Weights of a small image classifier.
Training: nadamw at rate 0.0015, 40000 steps, held-out accuracy 91%.
Data: trained on retinal OCT scans (Kermany 2017), 98430 training examples, 52.0 epochs.
Rows from block 3, named by matrix and row number. Rows with one number belong to one neuron. Each number is 128 + 32 x the weight over its row's rms, rounded and kept within 0 to 255. All counts start at 0. Numbers have three digits each.
# gate: MLP gate (model.blocks.3.mlp.gate.weight, 416x160), inputs 80-119
# fc1: MLP up (model.blocks.3.mlp.fc1.weight, 416x160), inputs 80-119
# fc2: MLP down (model.blocks.3.mlp.fc2.weight, 160x416, transposed), outputs 80-119
gate.180:107121150119107140073129156144111150118174088096183175138213119146117141067053116142155080141160157064117130074133083089
gate.181:127124158079050126171151166181099085182181197141187145142101083077126115151123100129120168093152098128099125143134143115
gate.182:153147113172130111126075109082170117120111107090077131122160189177119106152084152147146103152131092094156108132141090084
gate.187:132170147094157083206084071126111115140134120092163128146151162083133103103089174129119086152139064052104169131070189093
gate.189:149144094173112106102093138116130107126089123071135145118118137167160116131143132132085081096156117059115082102104155104
gate.192:130128127119118128141183078111163155148176161119120058140140152168144137148172141116115142149114142157164121091089126082
gate.193:125181144155140112126079098130179125107113089132128133132162176099139173120099172095126070143132111114154181097097110117
gate.194:123104154113129157079075167120136209134118122146141191133216232131159125129145107182113082112133133111134059148185131118
gate.198:122160151163116125068169111141092137130138145142134098132087085143155121133106175048125158178131102101149129103165118164
gate.199:182110123106160131154111133140134169139115137125136114099136128125147190098167120071146082080135112089098146127152159128
gate.200:120143161040147127213125160107084109133156071110151162135160155092080118124174110123128110139126119187136170122043167136
gate.202:132080138130116146134122122144174124170142083113141110161127138113183096078141099184074154144120128123104106141160094101
gate.203:111071147172014106152146146136126106158185116182163158164115136107085107141107108087163144139128114090160132148051151182
gate.207:148204097139079133086156068093142087097141183160115093148172089098124106141117131126153100179060127079134141076140206079
gate.208:152148159106105050141143107189119153124088184137083100105126149148120097159169128100130162082113115201179145077138133118
gate.209:149111081120091109117116141118059101161144164127192177111102051180132109049161129154113137103160075143087137102130161106
gate.211:160085132127126166123135133149108150170136086101158109192175151125123105088211090139154144089152145113099116122166087183
gate.213:110147134150109153086159164103161196084138111114144096145193115152114175088130126177134105180169159132102125064160150092
gate.214:117174082183129116118151162115096129113120102177098145115099110134097131130110149112131150180175109129171153200171113096
gate.215:104145180119170133167112129129136115151174131052135181131141152133144171118143132180144146102114095160056132091081106084
gate.216:069165085121156210158095169126157145142183096118106130168162155075149159130145096076163128151154170082062069141167154151
gate.218:106164112139107114108119158100108121114110078189146172128163153181126131131098097132139140106131155155106143117132125169
gate.219:147117099106130155136104180089153182158137144137109149110154177121092151106107123133121121167165198073145147137101131151
gate.222:088154125101161133133150138136106060122145136131113194187141101114045154129056110206171096153122137118169102149130093127
gate.223:126098109097114091147186128113084141156131161165148053110119162153108159162147139097108098087099123206152128123132192156
gate.224:154137122094149159124108155131127129090144054192133092092189077072075162060119111122119101166142122114127101087172152099
gate.225:125158116100046146119124173144160094136124135182181104145175147070108093130116080130124127158109148050129071110121058120
gate.228:109162087105165169169094125175141081181161130121043113133111089071167138154146130133165154096141168125114101164108138148
gate.230:090117105142084129126184153084101175150173161137123100143144142174122161163164085123147135113127136178172099122134105146
gate.232:147118106105168112122146163108110107143124125099130077129120077148120134139144073161070100143149107201113143110158125098
gate.233:207114138166150106085081139113155137077101070076158134094105110172118122100151119173117128137145099091090099114125129135
gate.235:135157129057114194133132083128112129148171137132164134143173151119159141156091077151096117082155086165053105118173124118
gate.236:115145119147177113099138179156124103099075133110099087118123183174190149097073144136059175099169144112148165161172103125
gate.240:167133153160107117116046112188163100097085186116121143124095113117112149144110050177152110083120091088143091112148121093
gate.245:126146113124080183160115133192180098182113157151098110143063105145169115133153084145109154074170128073103062160150126157
gate.246:118149149159131148175067126105104184146149129133092148138169154174170130095135112147135111128113134116100103086162131137
gate.247:111184141153138149078082146128161100153129084092095049112092119176146134171099144176132152074150118117113061139140059089
gate.248:145118107134100138116135160112074121139089147111122163075157176163145139121137102152084101125089112079085096108171128209
gate.249:121099187131138112134094142163153109186133138100091158137096074134118120074166105159100165125125089088135123139145076105
gate.252:138161187075104120148122123120097102132115101115164166174156141082153144127107114131123099134046119137174131086119109118
gate.253:101164138164089096097182137090103074144146154212126113139076065163091188106118184117176157145105116108155114151139137110
gate.254:134147111166104127129104078094160088116132099119146092158130132085123092106188174149129136116120041124136131125195141127
gate.261:150104166074087111102170108100133135153108163161139129126191111182093076111074104168075119155096092127109152091150120090
gate.263:145155131134117107159110214110092120106131109078161150112181133171056095119143148175111089104151139075102123087122096225
gate.264:165191142133185132099113138142095143156133131136161132133132114160170142051144189093164085164130081087094162123140139164
gate.266:094152112126125133124152127035135153141138197090139133103123148096159096111160119123137113138122156163088168159106140099
gate.269:092118117116139191136119121134146116111086088131162184148120139088202132088181112099112150091134170086073132111161160150
gate.270:061081110157111100122139139173143158137145147111116104141135133157127062164108058135073153126170100155199112113118059068
gate.273:167137117096054150132172133078122151174098138113165132159147130114140165130130116165139142084114182119134109114136187086
gate.274:134126115132113137088121168072165175061110112113142167088163061132130167053181124149129089182112146130119186102146132133
gate.276:097125172176075138118146158135161174126149094104146124135108102110162110136146125174115181163103160157144157099148101124
gate.278:123139120143092157110113156170162133177086144158126130107048090151153100092143100166112171122115129111127081149113160142
gate.279:155136064111136136145182149130136150173133207156133060113111093190182104139170106136133114120136134138112102111185107133
gate.282:146176102160132135084132125116175127070132088134076128127131117142124137122135172124183119183103122114147172066131162133
gate.283:150166168122124181147183106119141137143126142141102098106123099112123078098115103113082139113069102130115110127219126136
gate.290:102181169097129195197136104155110107171143115129172159116149189088117184117202101074154120057110096107074104133162135180
gate.291:188154147136107131118099101102168100101118128096087121104170146115140125141107137183143092146157119113157124085161076108
gate.293:048130207168112143126156137128103133205176114192177118126183148168100143141130155139168112069076131099089137160139121139
gate.295:192186128128102129128114168083109180082134140141123151146117158159102184088134150129187091149161107102129190099126122132
gate.296:090138088151160139127067114147159119101173137088081076119138155090148126163180095151157125109147128151122116101185102133
gate.298:155128091090153196127158119157129078149157100093162088135143096155133123122110065127060111103122088146080103097184135118
gate.300:144122156091186132171114076153127082183133095194137158183138135108112096063110120138118095042156070136169166132150101119
gate.301:144152091059143153125158136066087155150089183115149088128144105140108126093137092117071092148115096119131112106136146158
gate.307:136190150142144192088113096170167095155162104126202116122099160147090154142114163181125137144134079081046117081126112121
gate.308:142140137132101104155068108186161133124109109120079169138098124078137107142099101178133132134135127100147174148179072150
gate.310:152117144101164140156147106099084143119142134186179066107114131145165186084102114195099125062133090140137099107170151167
gate.312:074177143075064100152163155096096117133164144164183124141166166160106104164060119100119107151099147086102110095122173158
gate.313:097092140168107170079069178161172159154148117130147166123089072159171121084151149130128178088155110137123099184094106209
gate.314:169144149103179159119117119146143136181169109093193081120128092153135099140068063109124098133144084096050105137125104076
gate.315:180093094135148129119081088129117178114150132099135120118143088126166083130136156094123104161094120123085081070148168116
gate.316:085145091075150155144130183101166128128110194166143074135094148122165195069110130125101152146169199104128117118172144148
gate.317:113169107121106124100114142114188103154135162174161108134112128181165119169102121129137108088155081125123136142188050081
gate.318:149097108089051156099110121194132096118131097165168165087113126098137148151147113128113153073092125121176121129116139170
gate.319:085094104114116146098147162094119140155142109081139137134132125183144076134129066125089136109113138191121135141156089126
gate.320:076129156165091130120091188142123164126150106136133130100097137151148122145203150131205163086151161139105099142095128186
gate.323:200168137135149142121135106163137173142113178124129117140048092110157146085179103087098139193120051137102062120132144091
gate.324:106091177097161096127177094119071168110147142123148102127162197165171096103132140089138069185113129123108133065089165159
gate.325:189094132118141123063083132094176162108093204120123159073186115108103111113121094167106125124134090132122139078145143133
gate.326:110152095146145198103057085121150080128111134076092112171149083148172178101115099142136114102169090116092103100159101153
gate.330:167164150113118139180082065144169124089116043077106165131205147103126100069153138105196113156104158052108147094122143140
gate.333:121170163161146134101147099130128130085086058098098152134164166109096130191096114117163112099119082141149124142111049149
gate.334:111155133119101126183109191096180162118124099134127152155129157105125162191095051180143145122163122138111132150147071138
gate.335:213143177119132138108128180093154133175141126155147185123099138148095092112084108124064103073092103104169101093188113145
gate.336:111093126181134122149073146127178113151117140140095170138106096111088144135166108164080178167151116100138146144112087151
gate.339:127122187092154151191146114137101148169134151107139151127130133135108074138175088120117119076126178086095112154120140120
gate.341:108118135125089145132135173141159172135168145134143118142183117048168062118101112117129160114112117157181192154187106125
gate.342:158167154097074111132173138126120043111116089134158158119089098077090112094081113103140106147143089141187199082081168104
gate.349:183141103114117117136099168064149078130108108161155071157103157092157089152179116085119139107043077142167153091159114102
gate.350:152116156090202177189147112146139114171174086095173148123155164088103149102157114115160107084100061154069131128155087162
gate.351:165152118153104116113052138102189165075147083105155139119167086119113137125174128157130068177125126147129164057083154107
gate.352:163096141103107131170090119119144129148082109155113156106130099070095163064134102184190106155124104098128113081169162120
gate.355:160129161115124074138174109091059155093112138143151148140118145178097154089119173089172084163139110129105134076123177122
gate.359:118126157089144087115154102056195070166157168190179142142117120137094102119139135076127144128123085143102129067229181096
gate.360:130127166187137179062126165154145101158143123118105121120110151134126148124111135107150135105123132063090090058132147168
gate.362:115130155149110153123075158158145169105122113188132120119166112116134184134095116167106090109142154107096117100151085166
fc1.180:114115094178072091107157142108143105104142107155125176111154126130025083088061111129143094147142148096168111102091095111
fc1.181:129113061082124056148148095150113126114113179149112100121162171112088089220093104152173108177144097108171144121171122126
fc1.182:076096122096141140127176144162093152138138163168173120141087095103124151084175098104104159115137153146101142121119184172
fc1.187:108137156086120124082110203119101172121123134098154151134172103144123202097176130110151159130123160168081122083122094164
fc1.189:044141158071220191137132123146104131171185153136143163143175128082108152102113121125146191126093123149082148157139115147
fc1.192:182136193152076121152150141076114159133138100150179126158152140129074120056154136119131104133111129116127157073059161158
fc1.193:115130128079198128155125099139135161149143098135039122130109134137163157148103141135127171138106133171164160135086136104
fc1.194:100145102162180145111161081067133178122195147149102111137161108175191204124064122101131122144172128153072090105183176131
fc1.198:146130168138146086108139128139087127125092103125150160136099151134148101079108145091103134143127051093131178174125060156
fc1.199:127168122090139086168162135142084119101052183151076125117109112100115116134158110118109184122148145172151131121137167158
fc1.200:123174155138091101094087110133139146143152102144136164133126115166105159142083179112159173160124130091092149137133108112
fc1.202:078089151087091127153101117183183116170157124123117146149122154087120099133136074181118192124114141156106046133134114129
fc1.203:140153136146157198082170120114133135104161144096140118118117107147151087122125122106127162123092120181059093133141132049
fc1.207:159130098130159054150081161125100179105050107137114165127124161115143120107146123146139080119148096137160178151121145143
fc1.208:107102090162178181095107140070142105109135085092159150154126121093135161090080118163122092193132146063069103171134124131
fc1.209:064171168052096106132121112154122133136096148142104089142191179130108089146076131131136100141083111110133144143177149130
fc1.211:164163147118152124104124156140185105113096138187125135116062122162131145144099130143143055118146159139142172114160132144
fc1.213:068151178105137197120114152156163179128190097114121067117128116118148148143140129131128173142137150119122104115165121099
fc1.214:173123131111118130138060124155123116100132137148087099126140078089094141140163089131145068125130119112133115118147186164
fc1.215:093162116163126138100104127117105084139141138166174103120127125188113122121129148103127161129138132073128150175177130149
fc1.216:125130115108180148120117120091162108117127083109125142136149156144150124110151089132139142158107129136035112133220136112
fc1.218:154116123116157126113079077141075161158160135130122102095143134117122107040116155150164105140086140083132112193152114134
fc1.219:104092149152110113080132188153152100142095097141130117114074131137154119134137110185110194139085080193168153153087040159
fc1.222:123066154096121092139208115170127089162141172167176137142125109150117087088130134143074111202093132129107145129098143086
fc1.223:103108097119105094143160131120090125170133169200129055103103163166101159167134159091135127076079114187149100117137185151
fc1.224:084141131193151120125110121150133126136119190072139196123085139169135106128136173187157146102186123121123153169135074119
fc1.225:127170142061078069141139076102088176100101191150134086102126127122103134157071145131138096154146125132185191140136146081
fc1.228:120098168163085124081159129091109166089088106133195161111147187169088105114107096113081124140105086130129122113164121124
fc1.230:169181147086086145179124157139095150151154115165198121127151067138098118047124138125125129123152131102087130100083142144
fc1.232:066083101179210108093171131091088115117111152094127104127129120167187158122074167118117129119112153154148101154132102085
fc1.233:078115105131063143162154137152143175128118181139080144109182108086115145130147109140143133117097173144153083147165152129
fc1.235:082098056109058123176149132105144120153161119194116083138128190137080067170150137092166157088072125164151140173143133140
fc1.236:107078146101106142170121116119130138175183125127182166141093101115074103173162147140146174150096108161108093114099123118
fc1.240:178119158144072096162150153155127166103087163185074105126107127085114150162151102113148097103124173128189076119154152115
fc1.245:133141180174135131142115167188115101154183098146143226142105120097091124129187167119179167113109125145103152156078143113
fc1.246:144124133158107118130121167133128235067150105104089120118040142098085117163135124157128169145146138108101108134090155187
fc1.247:076122145137115149127112127141135163109121111117038152135136142116151156151134149076171196088076154148157125156126130152
fc1.248:160104130117154067133141167109100101091100132155131145174129113155076111144154124106086110169124107149162166151107155208
fc1.249:114082175138132117131077136164163134167135119111103160124093088129129135053165125168096177142131117105129137140152083107
fc1.252:126098170090111112076160166160106139098075132107160150185135122125167126107104137150103117148067133126203135148094127102
fc1.253:140118152107104071143145217087076131154098108184152183118103108155109180016098120141107132132131141101155172163094100171
fc1.254:186090152098121106113152163107126148121117156100137137093111107146087151108088089084131114142142141138130116162074109132
fc1.261:124086102091117161088201127091143109177082120129112096126095137150100139222092121103071134125128142165137126210163099108
fc1.263:062155106136179176098092084168150123187191163111154127131121096072176149123105123103166205134134110134082120111110155069
fc1.264:156120132110157168117053127151213143119157039111144163129131146123113176166156110232133134115177143147096125124119033063
fc1.266:123153131136130166163156121137081126126115127110093141123138120091134119135114127119133063064157131146148122165171071144
fc1.269:089140134125115180145097127145156115107091105139194201172118127085176107095201131122123145078128162080081154115147156164
fc1.270:134102078137182125116106092134091148108113086114065110118100122101149149095101149115142155152115133116116124213148179114
fc1.273:143158123138054168107121124144145134178141142140193142213094107147134146134124142203147175088118112074082109129095192102
fc1.274:173088124156112046141150119111082121127104174158144166118074134131113105131121123133131124105110089144112136154077157119
fc1.276:133162084085160145120148128084104166142136203137131114130123160166113095071116079104091123181123129101078115107125167094
fc1.278:138155071080132106144176084105121091119074148146121068136139149157146141129075052163094066130164141077133067094186134067
fc1.279:118094179162124122108088100117134110103146067134112175156116150073072147123097171143133156142114118140162158165048154120
fc1.282:117170151108150120139067144137153148114052137103110151131181126098125142121138118178103092134106145113132186109172118150
fc1.283:157112048132119124060107092106158124087135109036109114129148093133128089153130150122146112164103157132120108076114145079
fc1.290:125107139091176158169121125169161169110121104114125188127169135059133144073210065127123090132155116100100108113162124164
fc1.291:097103112109168096146129146142087150136116128151175140144074128141116148094156122090118147118116118110102151157074175147
fc1.293:150112169143171180118128154177119096170114116132127128134122109088152126094190092129105136083073139069082090149176131162
fc1.295:125104139139151153186116169167084178139176092123116099134039129128094150144145122137105146131192129130141094187153082123
fc1.296:093117134112130145138090119182122161135124138103143171121135139115127103094091079117063188155118149108112138151117111101
fc1.298:117109109085115117162134146160103103110122066109141115114154171111118134087117162111099128111131092156126198129136144172
fc1.300:069153178151092142138119124144105169156151121100131117163175147135128103096117115118152106101148140088137084111154199098
fc1.301:126117169177115129132079118200151113088190070143113153153114154135150113140131166141164186114145130132110140124131106107
fc1.307:125145183025175107221106157152069125165142133082135134127136108090148109092167087147120146140118145155096151119103120149
fc1.308:101070105148153105106172109126081089130132156153122115103148155129129115127128160070111133153114147079150136121051155061
fc1.310:074105136138109131122081157171173091157148098090124178163109154136118092159127161115167171158118198102119172174116120111
fc1.312:108102033176133166077155153110111098161118162123122083120107089160205109104131100112080148106112144106104069157202113145
fc1.313:154124117169178171116148094099104127073116132105096151122168115087146183116087109113126087102124152157115144112144091139
fc1.314:105085074180083159082125147156168105174136087139098130112103111139142125144168101151158143094124141094147068142135101131
fc1.315:174124126104111048157167151141078138093058190164106130108082166123114105187123154123147166094120111125174144206088147158
fc1.316:148100142149142103134089131089131036132124118192147153127072100143114209096118142105156120101159086142132151167084135167
fc1.317:128116183124087125140124131149087134099123120090135156133135133125098113102155183151131196175101092163151118068046142161
fc1.318:116151176108210156169178139124084144137123149095113106159157171132087116101118135136099100160129123100076141152171139119
fc1.319:149073092198173096083124111097144133106106107087062121136125173106109110158123108131088130140107123168172160134095136119
fc1.320:098112127096178143132168153141083163149082159128114162119101134149137091081110098149102151125121113104113187189151116138
fc1.323:111136112083149124125157142158128167124111131150167123170072098153140148089127106133091143184154086119086092102157129075
fc1.324:141149089156087173149078158154187096164116117132101141124089088090088157161122115174113194069143137133145116191171088086
fc1.325:161163100127143147073079128110135160091097166119156090046184109091129088079081102138155099164107097075107136108149201135
fc1.326:118161123147144174118074085117140083110078106084115128125135076138161178094105070155132079095164111100103121116163100125
fc1.330:183153164123126120167090067145163130084109053072105183113191145097134122065128164121177112152118149085131164085091122123
fc1.333:121057126067125115159145155161125117148140201147154102125088111145178125084158129136045151141161176135133149115128185121
fc1.334:115157147146111122168118174121173152110116098153113151156115161107123146181072077173147152129155116136121146165150061140
fc1.335:164127160109090134113066177108157083157183125116185143108145118152070134117089101130126119115137077120129109088148079162
fc1.336:132147113090148131115192108104081122106142131110158067133142177128171128138076141090132089106097130167124096110150161105
fc1.339:120145116134127097104109169112161120114168126117126115141121175080159165131100178135141166157117097168126120060095104083
fc1.341:129124129118125129119107133130124177140131118129072094091166128112165091127104143115095179074082118190193176159216104157
fc1.342:161096172094095106137133145122069079124133095144172151065113116120079070120105074160130103119099078123146133115052187103
fc1.349:163143129189134164148139102086145110160146151155142100154100149124087161159162162096109127144131022116112117051140150126
fc1.350:091173128158064070083104146122097122093076171128108134122101093195170095138115155124089178175159181105166143081098165107
fc1.351:093063099114148145150113140131122146127138165097114066141179136058166130145122033169071127123135165153137111104102137113
fc1.352:157173126144119162156173125146112094159129136144165148123111141178140111083129121089084158131127026176106112166166143084
fc1.355:157114142077153079148186080091036119117109200140153127145148162142125123097077118070119069163130122090109137065110179097
fc1.359:203096079144087177100121161149077192117113159112112102118151112130154166050092094155093102138122116098114100179075114180
fc1.360:147149081112186123092112146116215129064061116102130150130083117110157119072156160164068140157169128163161147117114118152
fc1.362:165141135156077136109115181148105144098130114167120187157116106134094152099043085139105091129211138109123118119133090163
fc2.180:044147124152111136137101139144127081107160109085159106141128109124153144120108141109115223128068134158123083119083111139
fc2.181:099139145124066093146099170102156117093131165119179173152112141079115117066096127147158133153073121107115066135108128167
fc2.182:122138141073133118101195128085093174069107114172140116083090116150119115099130127126124092173150087165124135132164150089
fc2.187:181146136149143158088136180113139118101145108099170101130190124204102096104151142148171113162115113139121159160163154078
fc2.189:203188148124159121119146179133112087089148155159182102136169111165140135180130152125150084102096127166131132154155107096
fc2.192:115168127138130133135176164179088145115121149132130090144140119210126147165158103086107139160130121136143196151132085104
fc2.193:235132132107153138119089128165147113130131094148109120149139111137129122147119169161141037143136118124152202113086130181
fc2.194:116145161123162139086092139179122089108104137171136133127120140052105113069157101104090066153133122147151163141135086123
fc2.198:157053111108138116084131107124087146169116168083161108100056097142186111140137102090070135137106116180146170163111122097
fc2.199:070117108175132148063093173116154071099194069151134143142073157116125176127157168119130177074129167132114139111137092161
fc2.200:152155075154131119133012123170161070130155137133104105118084171184156096173136173165130070142137114107149160108191167107
fc2.202:101137140155111142141137122189137075155087135147101185177084168179116115158134109074135147097121138138101096108108120111
fc2.203:130077102106120152085138141115127125153144091149085128154137115164149143090138139130072214073137131101074103106118154151
fc2.207:205102142146111096112095143112037112165110144159131116092095191119059098122115138135135125160094034161105121209112140124
fc2.208:217114164116143125080156125142129127098055132119096133047143139088121140115133168132143098123121118164155165152165113101
fc2.209:088154115109090174164122112117128113130150122099156113223127106143122084103036099089161086118083132155099114090163138083
fc2.211:151109093125097133179138066136145172091150141118125148155188118107128124116098122121122130134134065159089118136168188144
fc2.213:031124111159093194099156138139204167130169158118110145140136087121189096143123137129124091128114197108153125070201171123
fc2.214:145170124180106154142103186127114087171153108151114162128134190117090132089193128160155080147170093060062130108111149125
fc2.215:149138114133128116119175134138121161125091139141101120091070078127159143141112103117134162123097140141131141119176121115
fc2.216:071101151141055152178173120085136164171121177124168109158172132151166105160166104121116117120103136180156159158193139159
fc2.218:154157092096085133139079161168073150131117088149086162117136221099167104170112105080139127103116144131132103131042071125
fc2.219:182115113149118130079154092188078120159114148148204150096042100132147066136101162099104135115106060121150128156103137140
fc2.222:072117166194132143115106130064159101172151066130172152141064155131126123120118111151121157153109181117131069097117194131
fc2.223:140172096147087111167112158120097098163162169151159033176159130205125120147145121136105165129136141076118117143105116102
fc2.224:181134052121114118148100167150127108104136136185126033152131182124114119138149204148169146086128082127174101136058081158
fc2.225:180135149095155122125179151128100153100130110081105083127139132091162121130113123120139155184089129148131157140139173126
fc2.228:148091116133153114150221130113125138087091111094111092144102140115143125172103152127111095179138101174174142132128112036
fc2.230:105156120156141167212149126174137099138127152148165073190156148152131122084147141085131089111136062126121201191116089118
fc2.232:133104111107130089142159136165147194159083202127112106093121113054123135120165077139154159112140174099160050156155123122
fc2.233:112122124094097155135147166150143138132121194201139110119052129097102144079060084101166116141088174144168104125161070126
fc2.235:105099102111088179169135151133155135179190141216158134159099131100138116120146130121086162159114100078118133113145139128
fc2.236:127121106151124127094143167111149143176114172147142157113129092140065127148122104144151179128128069082104079147118112130
fc2.240:144112085162060123125142134139143160102136184192126101107116078132111120163135154117166164154111162186192159215170108102
fc2.245:145125124153153123126098111122141115218154126145131175076097153157147135115098150131133131084156118063103127130165077104
fc2.246:129138124187092124158059157125210112100121097147168140126100100151113170072171144153126068129159176169154169139061134161
fc2.247:101140170103124124087063157157128141147164125168118191057123094095083143113161105108116143064137122093117152164129101194
fc2.248:095123134071134134141154131157122121142131151092116143149084124108089104097110115146104151118138105096108098112075047099
fc2.249:087128090139129143161147127162106092180105192160110143172140200195158098147108120095182152063080174143151113122106150120
fc2.252:141125102140118135129087145167105079153181146049112140120153145141157119159136126177127108107071160170050111089139153139
fc2.253:151090091116116130115076097164038101159103178155172091094099078140109164111113145110113163106187077157124149188122112127
fc2.254:189077162169214112108154145166175090122103127077083136097224139078146167134102135113122094114143074138132130133160116122
fc2.261:209124108129107071077143183094173109105155051120124172125171183190115156153089165178148139138087134115094086123166170136
fc2.263:209172146125130140115129057125116082083125148187160079135170122163139090148126118120181130145129109168107152165172247140
fc2.264:148151156112169111145105073102104133095107105076085151126182151135084140114139159155111050141162093109068173142130182160
fc2.266:099164091106114145185119122148178165146142101100173100169163133116109179125135084154131121140107103147091138099142147076
fc2.269:062145192172068180166066139117136110099204104158154134150120079138072141118158121114096154100125174106083147128158131152
fc2.270:143142124160184128073147110130156128131065092172082136105108123046110118085120132164101069169152113181140164131121133073
fc2.273:056139111160160096152137073113150182105123144197184166119132125132180110151113116070109156094105122104118096145150151140
fc2.274:180163133143174111149086112136058063110110105114128088120116191139131153141142124129144155145126072164078159182077125135
fc2.276:120092162141154111138143124103100120161089150090168118186068167140112113105159107088043137163132052138140175173141101094
fc2.278:082153131096102172142099133114160125036133110102177096181154133080153157132116092142143124167141177147117127076081156155
fc2.279:170074162132153093051147136165121181152109079083076205078158125076109140086157114134117084092165098141155124105133155123
fc2.282:147077145154159095113128147141085118170117124135149145135099198122049137042150118150072084130126041087135131148123158131
fc2.283:090162161168165108140070122141111143146105092122130126138148150086157179095191076124124092123138171040108196062142117106
fc2.290:117136173119125117171132112042156103136141119097176140117153084102090189094141130097134103156118125116061224134158123111
fc2.291:104127143084135096065194104139134175075096156162094121083121112159106144124072142096156089175175117170113106119141144108
fc2.293:088137121129190148115051082144086112175078117136097126118120141173118127148122127164119078106151113135111174126147103095
fc2.295:046152108112126146117129142107135162138143115109143159142128072158237143170142110113126166118181189164129113071149101131
fc2.296:137105165104128121156096121174127123126078120147087163143173193090097125041154123124061134116136032093136142160142085104
fc2.298:079109126061079222166117082118117081185179085086159163150184110181099114159072198100074120092157108124074139093178152068
fc2.300:108132136133160149141120129106116152057132127093075118099167185196142169157101150091110106159130156135121142142113119101
fc2.301:190138119118096083101116135164098163134110105132101156119054156137083081095172059162109087119142128117100129137135095148
fc2.307:153161108064132101166118106162125118108124168094108135134104157135141115204112165160153062119173150198174186148142098091
fc2.308:192117145157154131058169164086090114106132055143121109114140139114208161161133091196101092160136141154192123118135122175
fc2.310:109128096052093109116172151162110198138081128119082130132053155127162117118117102169145117103150175126147093093077220146
fc2.312:164108084156146147083144134078120143125098109164162079167132134120164201110120144143091151120102123124105087132083091103
fc2.313:135110125163168112138061158148190124017134123095136092128077158159152121150145166143098123178178113093132150094082075161
fc2.314:142142088161150149107146166130124133146077136199112090140164142103162172067144066119129159148079157090158115104126124165
fc2.315:150105139090137156167069130173111120092142041142125160114117168136117116159084109135105178155091129098106193102068146154
fc2.316:117138076117107119167069133089118155149177125092121193088092143091119125113157111100107160137195133134106100170107112165
fc2.317:087124159092074060084082110169161149137142097102121184124116124133125115143150114108154051109174132118137158129143138116
fc2.318:118113121158126105143141138091140108126058232120123138083138111158224096159150163089128113080115093064178167143124127111
fc2.319:161080158120165049058129139097159179103111108083106169106118149079110153133149132157108149150141152141141121066128130152
fc2.320:217127192107151074153096122111066100191082121159135157158082175133039110074123124148047144092136071110137140179109077120
fc2.323:179155155141117173127148092123154067154131130105219182151165093076121142045163110152140112160165141099105156121214130113
fc2.324:144171142103141092105118109078084097064131134115126109186188147105119163135089113179126075160154098123097096120139116143
fc2.325:103146185150140108168073113140162165134086152102167113105095073066095128127160108127153143151148154148094106154150143147
fc2.326:156166166118130134117100129153132180141109114084082165135148127150123125104167117063108153145144195082155179148132102194
fc2.330:151101159120101182172069121169092155103154143077160113130165158080076131103131114131091129156130105082018129146160169118
fc2.333:153122106162153118141108122176123136180126151158153110093098177146130130087142137153159080150164088086129137156118098088
fc2.334:108102112112142115178113086148123180128142176067126165143124089099131138106090142084135166110121137177103106133149180095
fc2.335:175117117115091136133146141115095187140104168131176065148127152181117147124134186116159144099126161128109135137079121142
fc2.336:134127139099161122133157128157154099074097073106103065136153132112099141114132106162108097184144109182118164103129074121
fc2.339:189069145091166106090130146134142151126107178075087143101112110116150092144088152092098160107127091121168123174129073133
fc2.341:060126118108091126113113172110132147146161109138116141165095223139134143198090117186082103118118092112135120114104143121
fc2.342:133134094116150099145131157163050089094167182132131067160133124118203121163104162061140131156130119113115136116120127098
fc2.349:142154167180118144094155168156194106174149104123125135132148122119129142084107103156135063137115166119108155149033112102
fc2.350:183158097182158124110109158183135118094107152116089116133088142161149110149127130145138165087092116101138080115112173161
fc2.351:154125109148112105096121086143141152150139173136137102112073059153192135131070141095142136160153158149153099144188127158
fc2.352:142074124136083134112098141108140127149134081147178078190212108127133101116099113133185116093095143108109109151143093164
fc2.355:120102115161140135158087165155147133158123089079150091117088121130140140119119136086127179107156110174117168151103127138
fc2.359:135121108075134172164189079146168082170098160200098143123169159119136158094130127132122087073151121063112114157118112133
fc2.360:188125096113119092155186119108147164098128124096130126137084095125181110143165117094085178127122143209151139121147161098
fc2.362:110178158164110181161065135146092150180180096058109085151116137130107120163133158161162177188166149129100143102148149124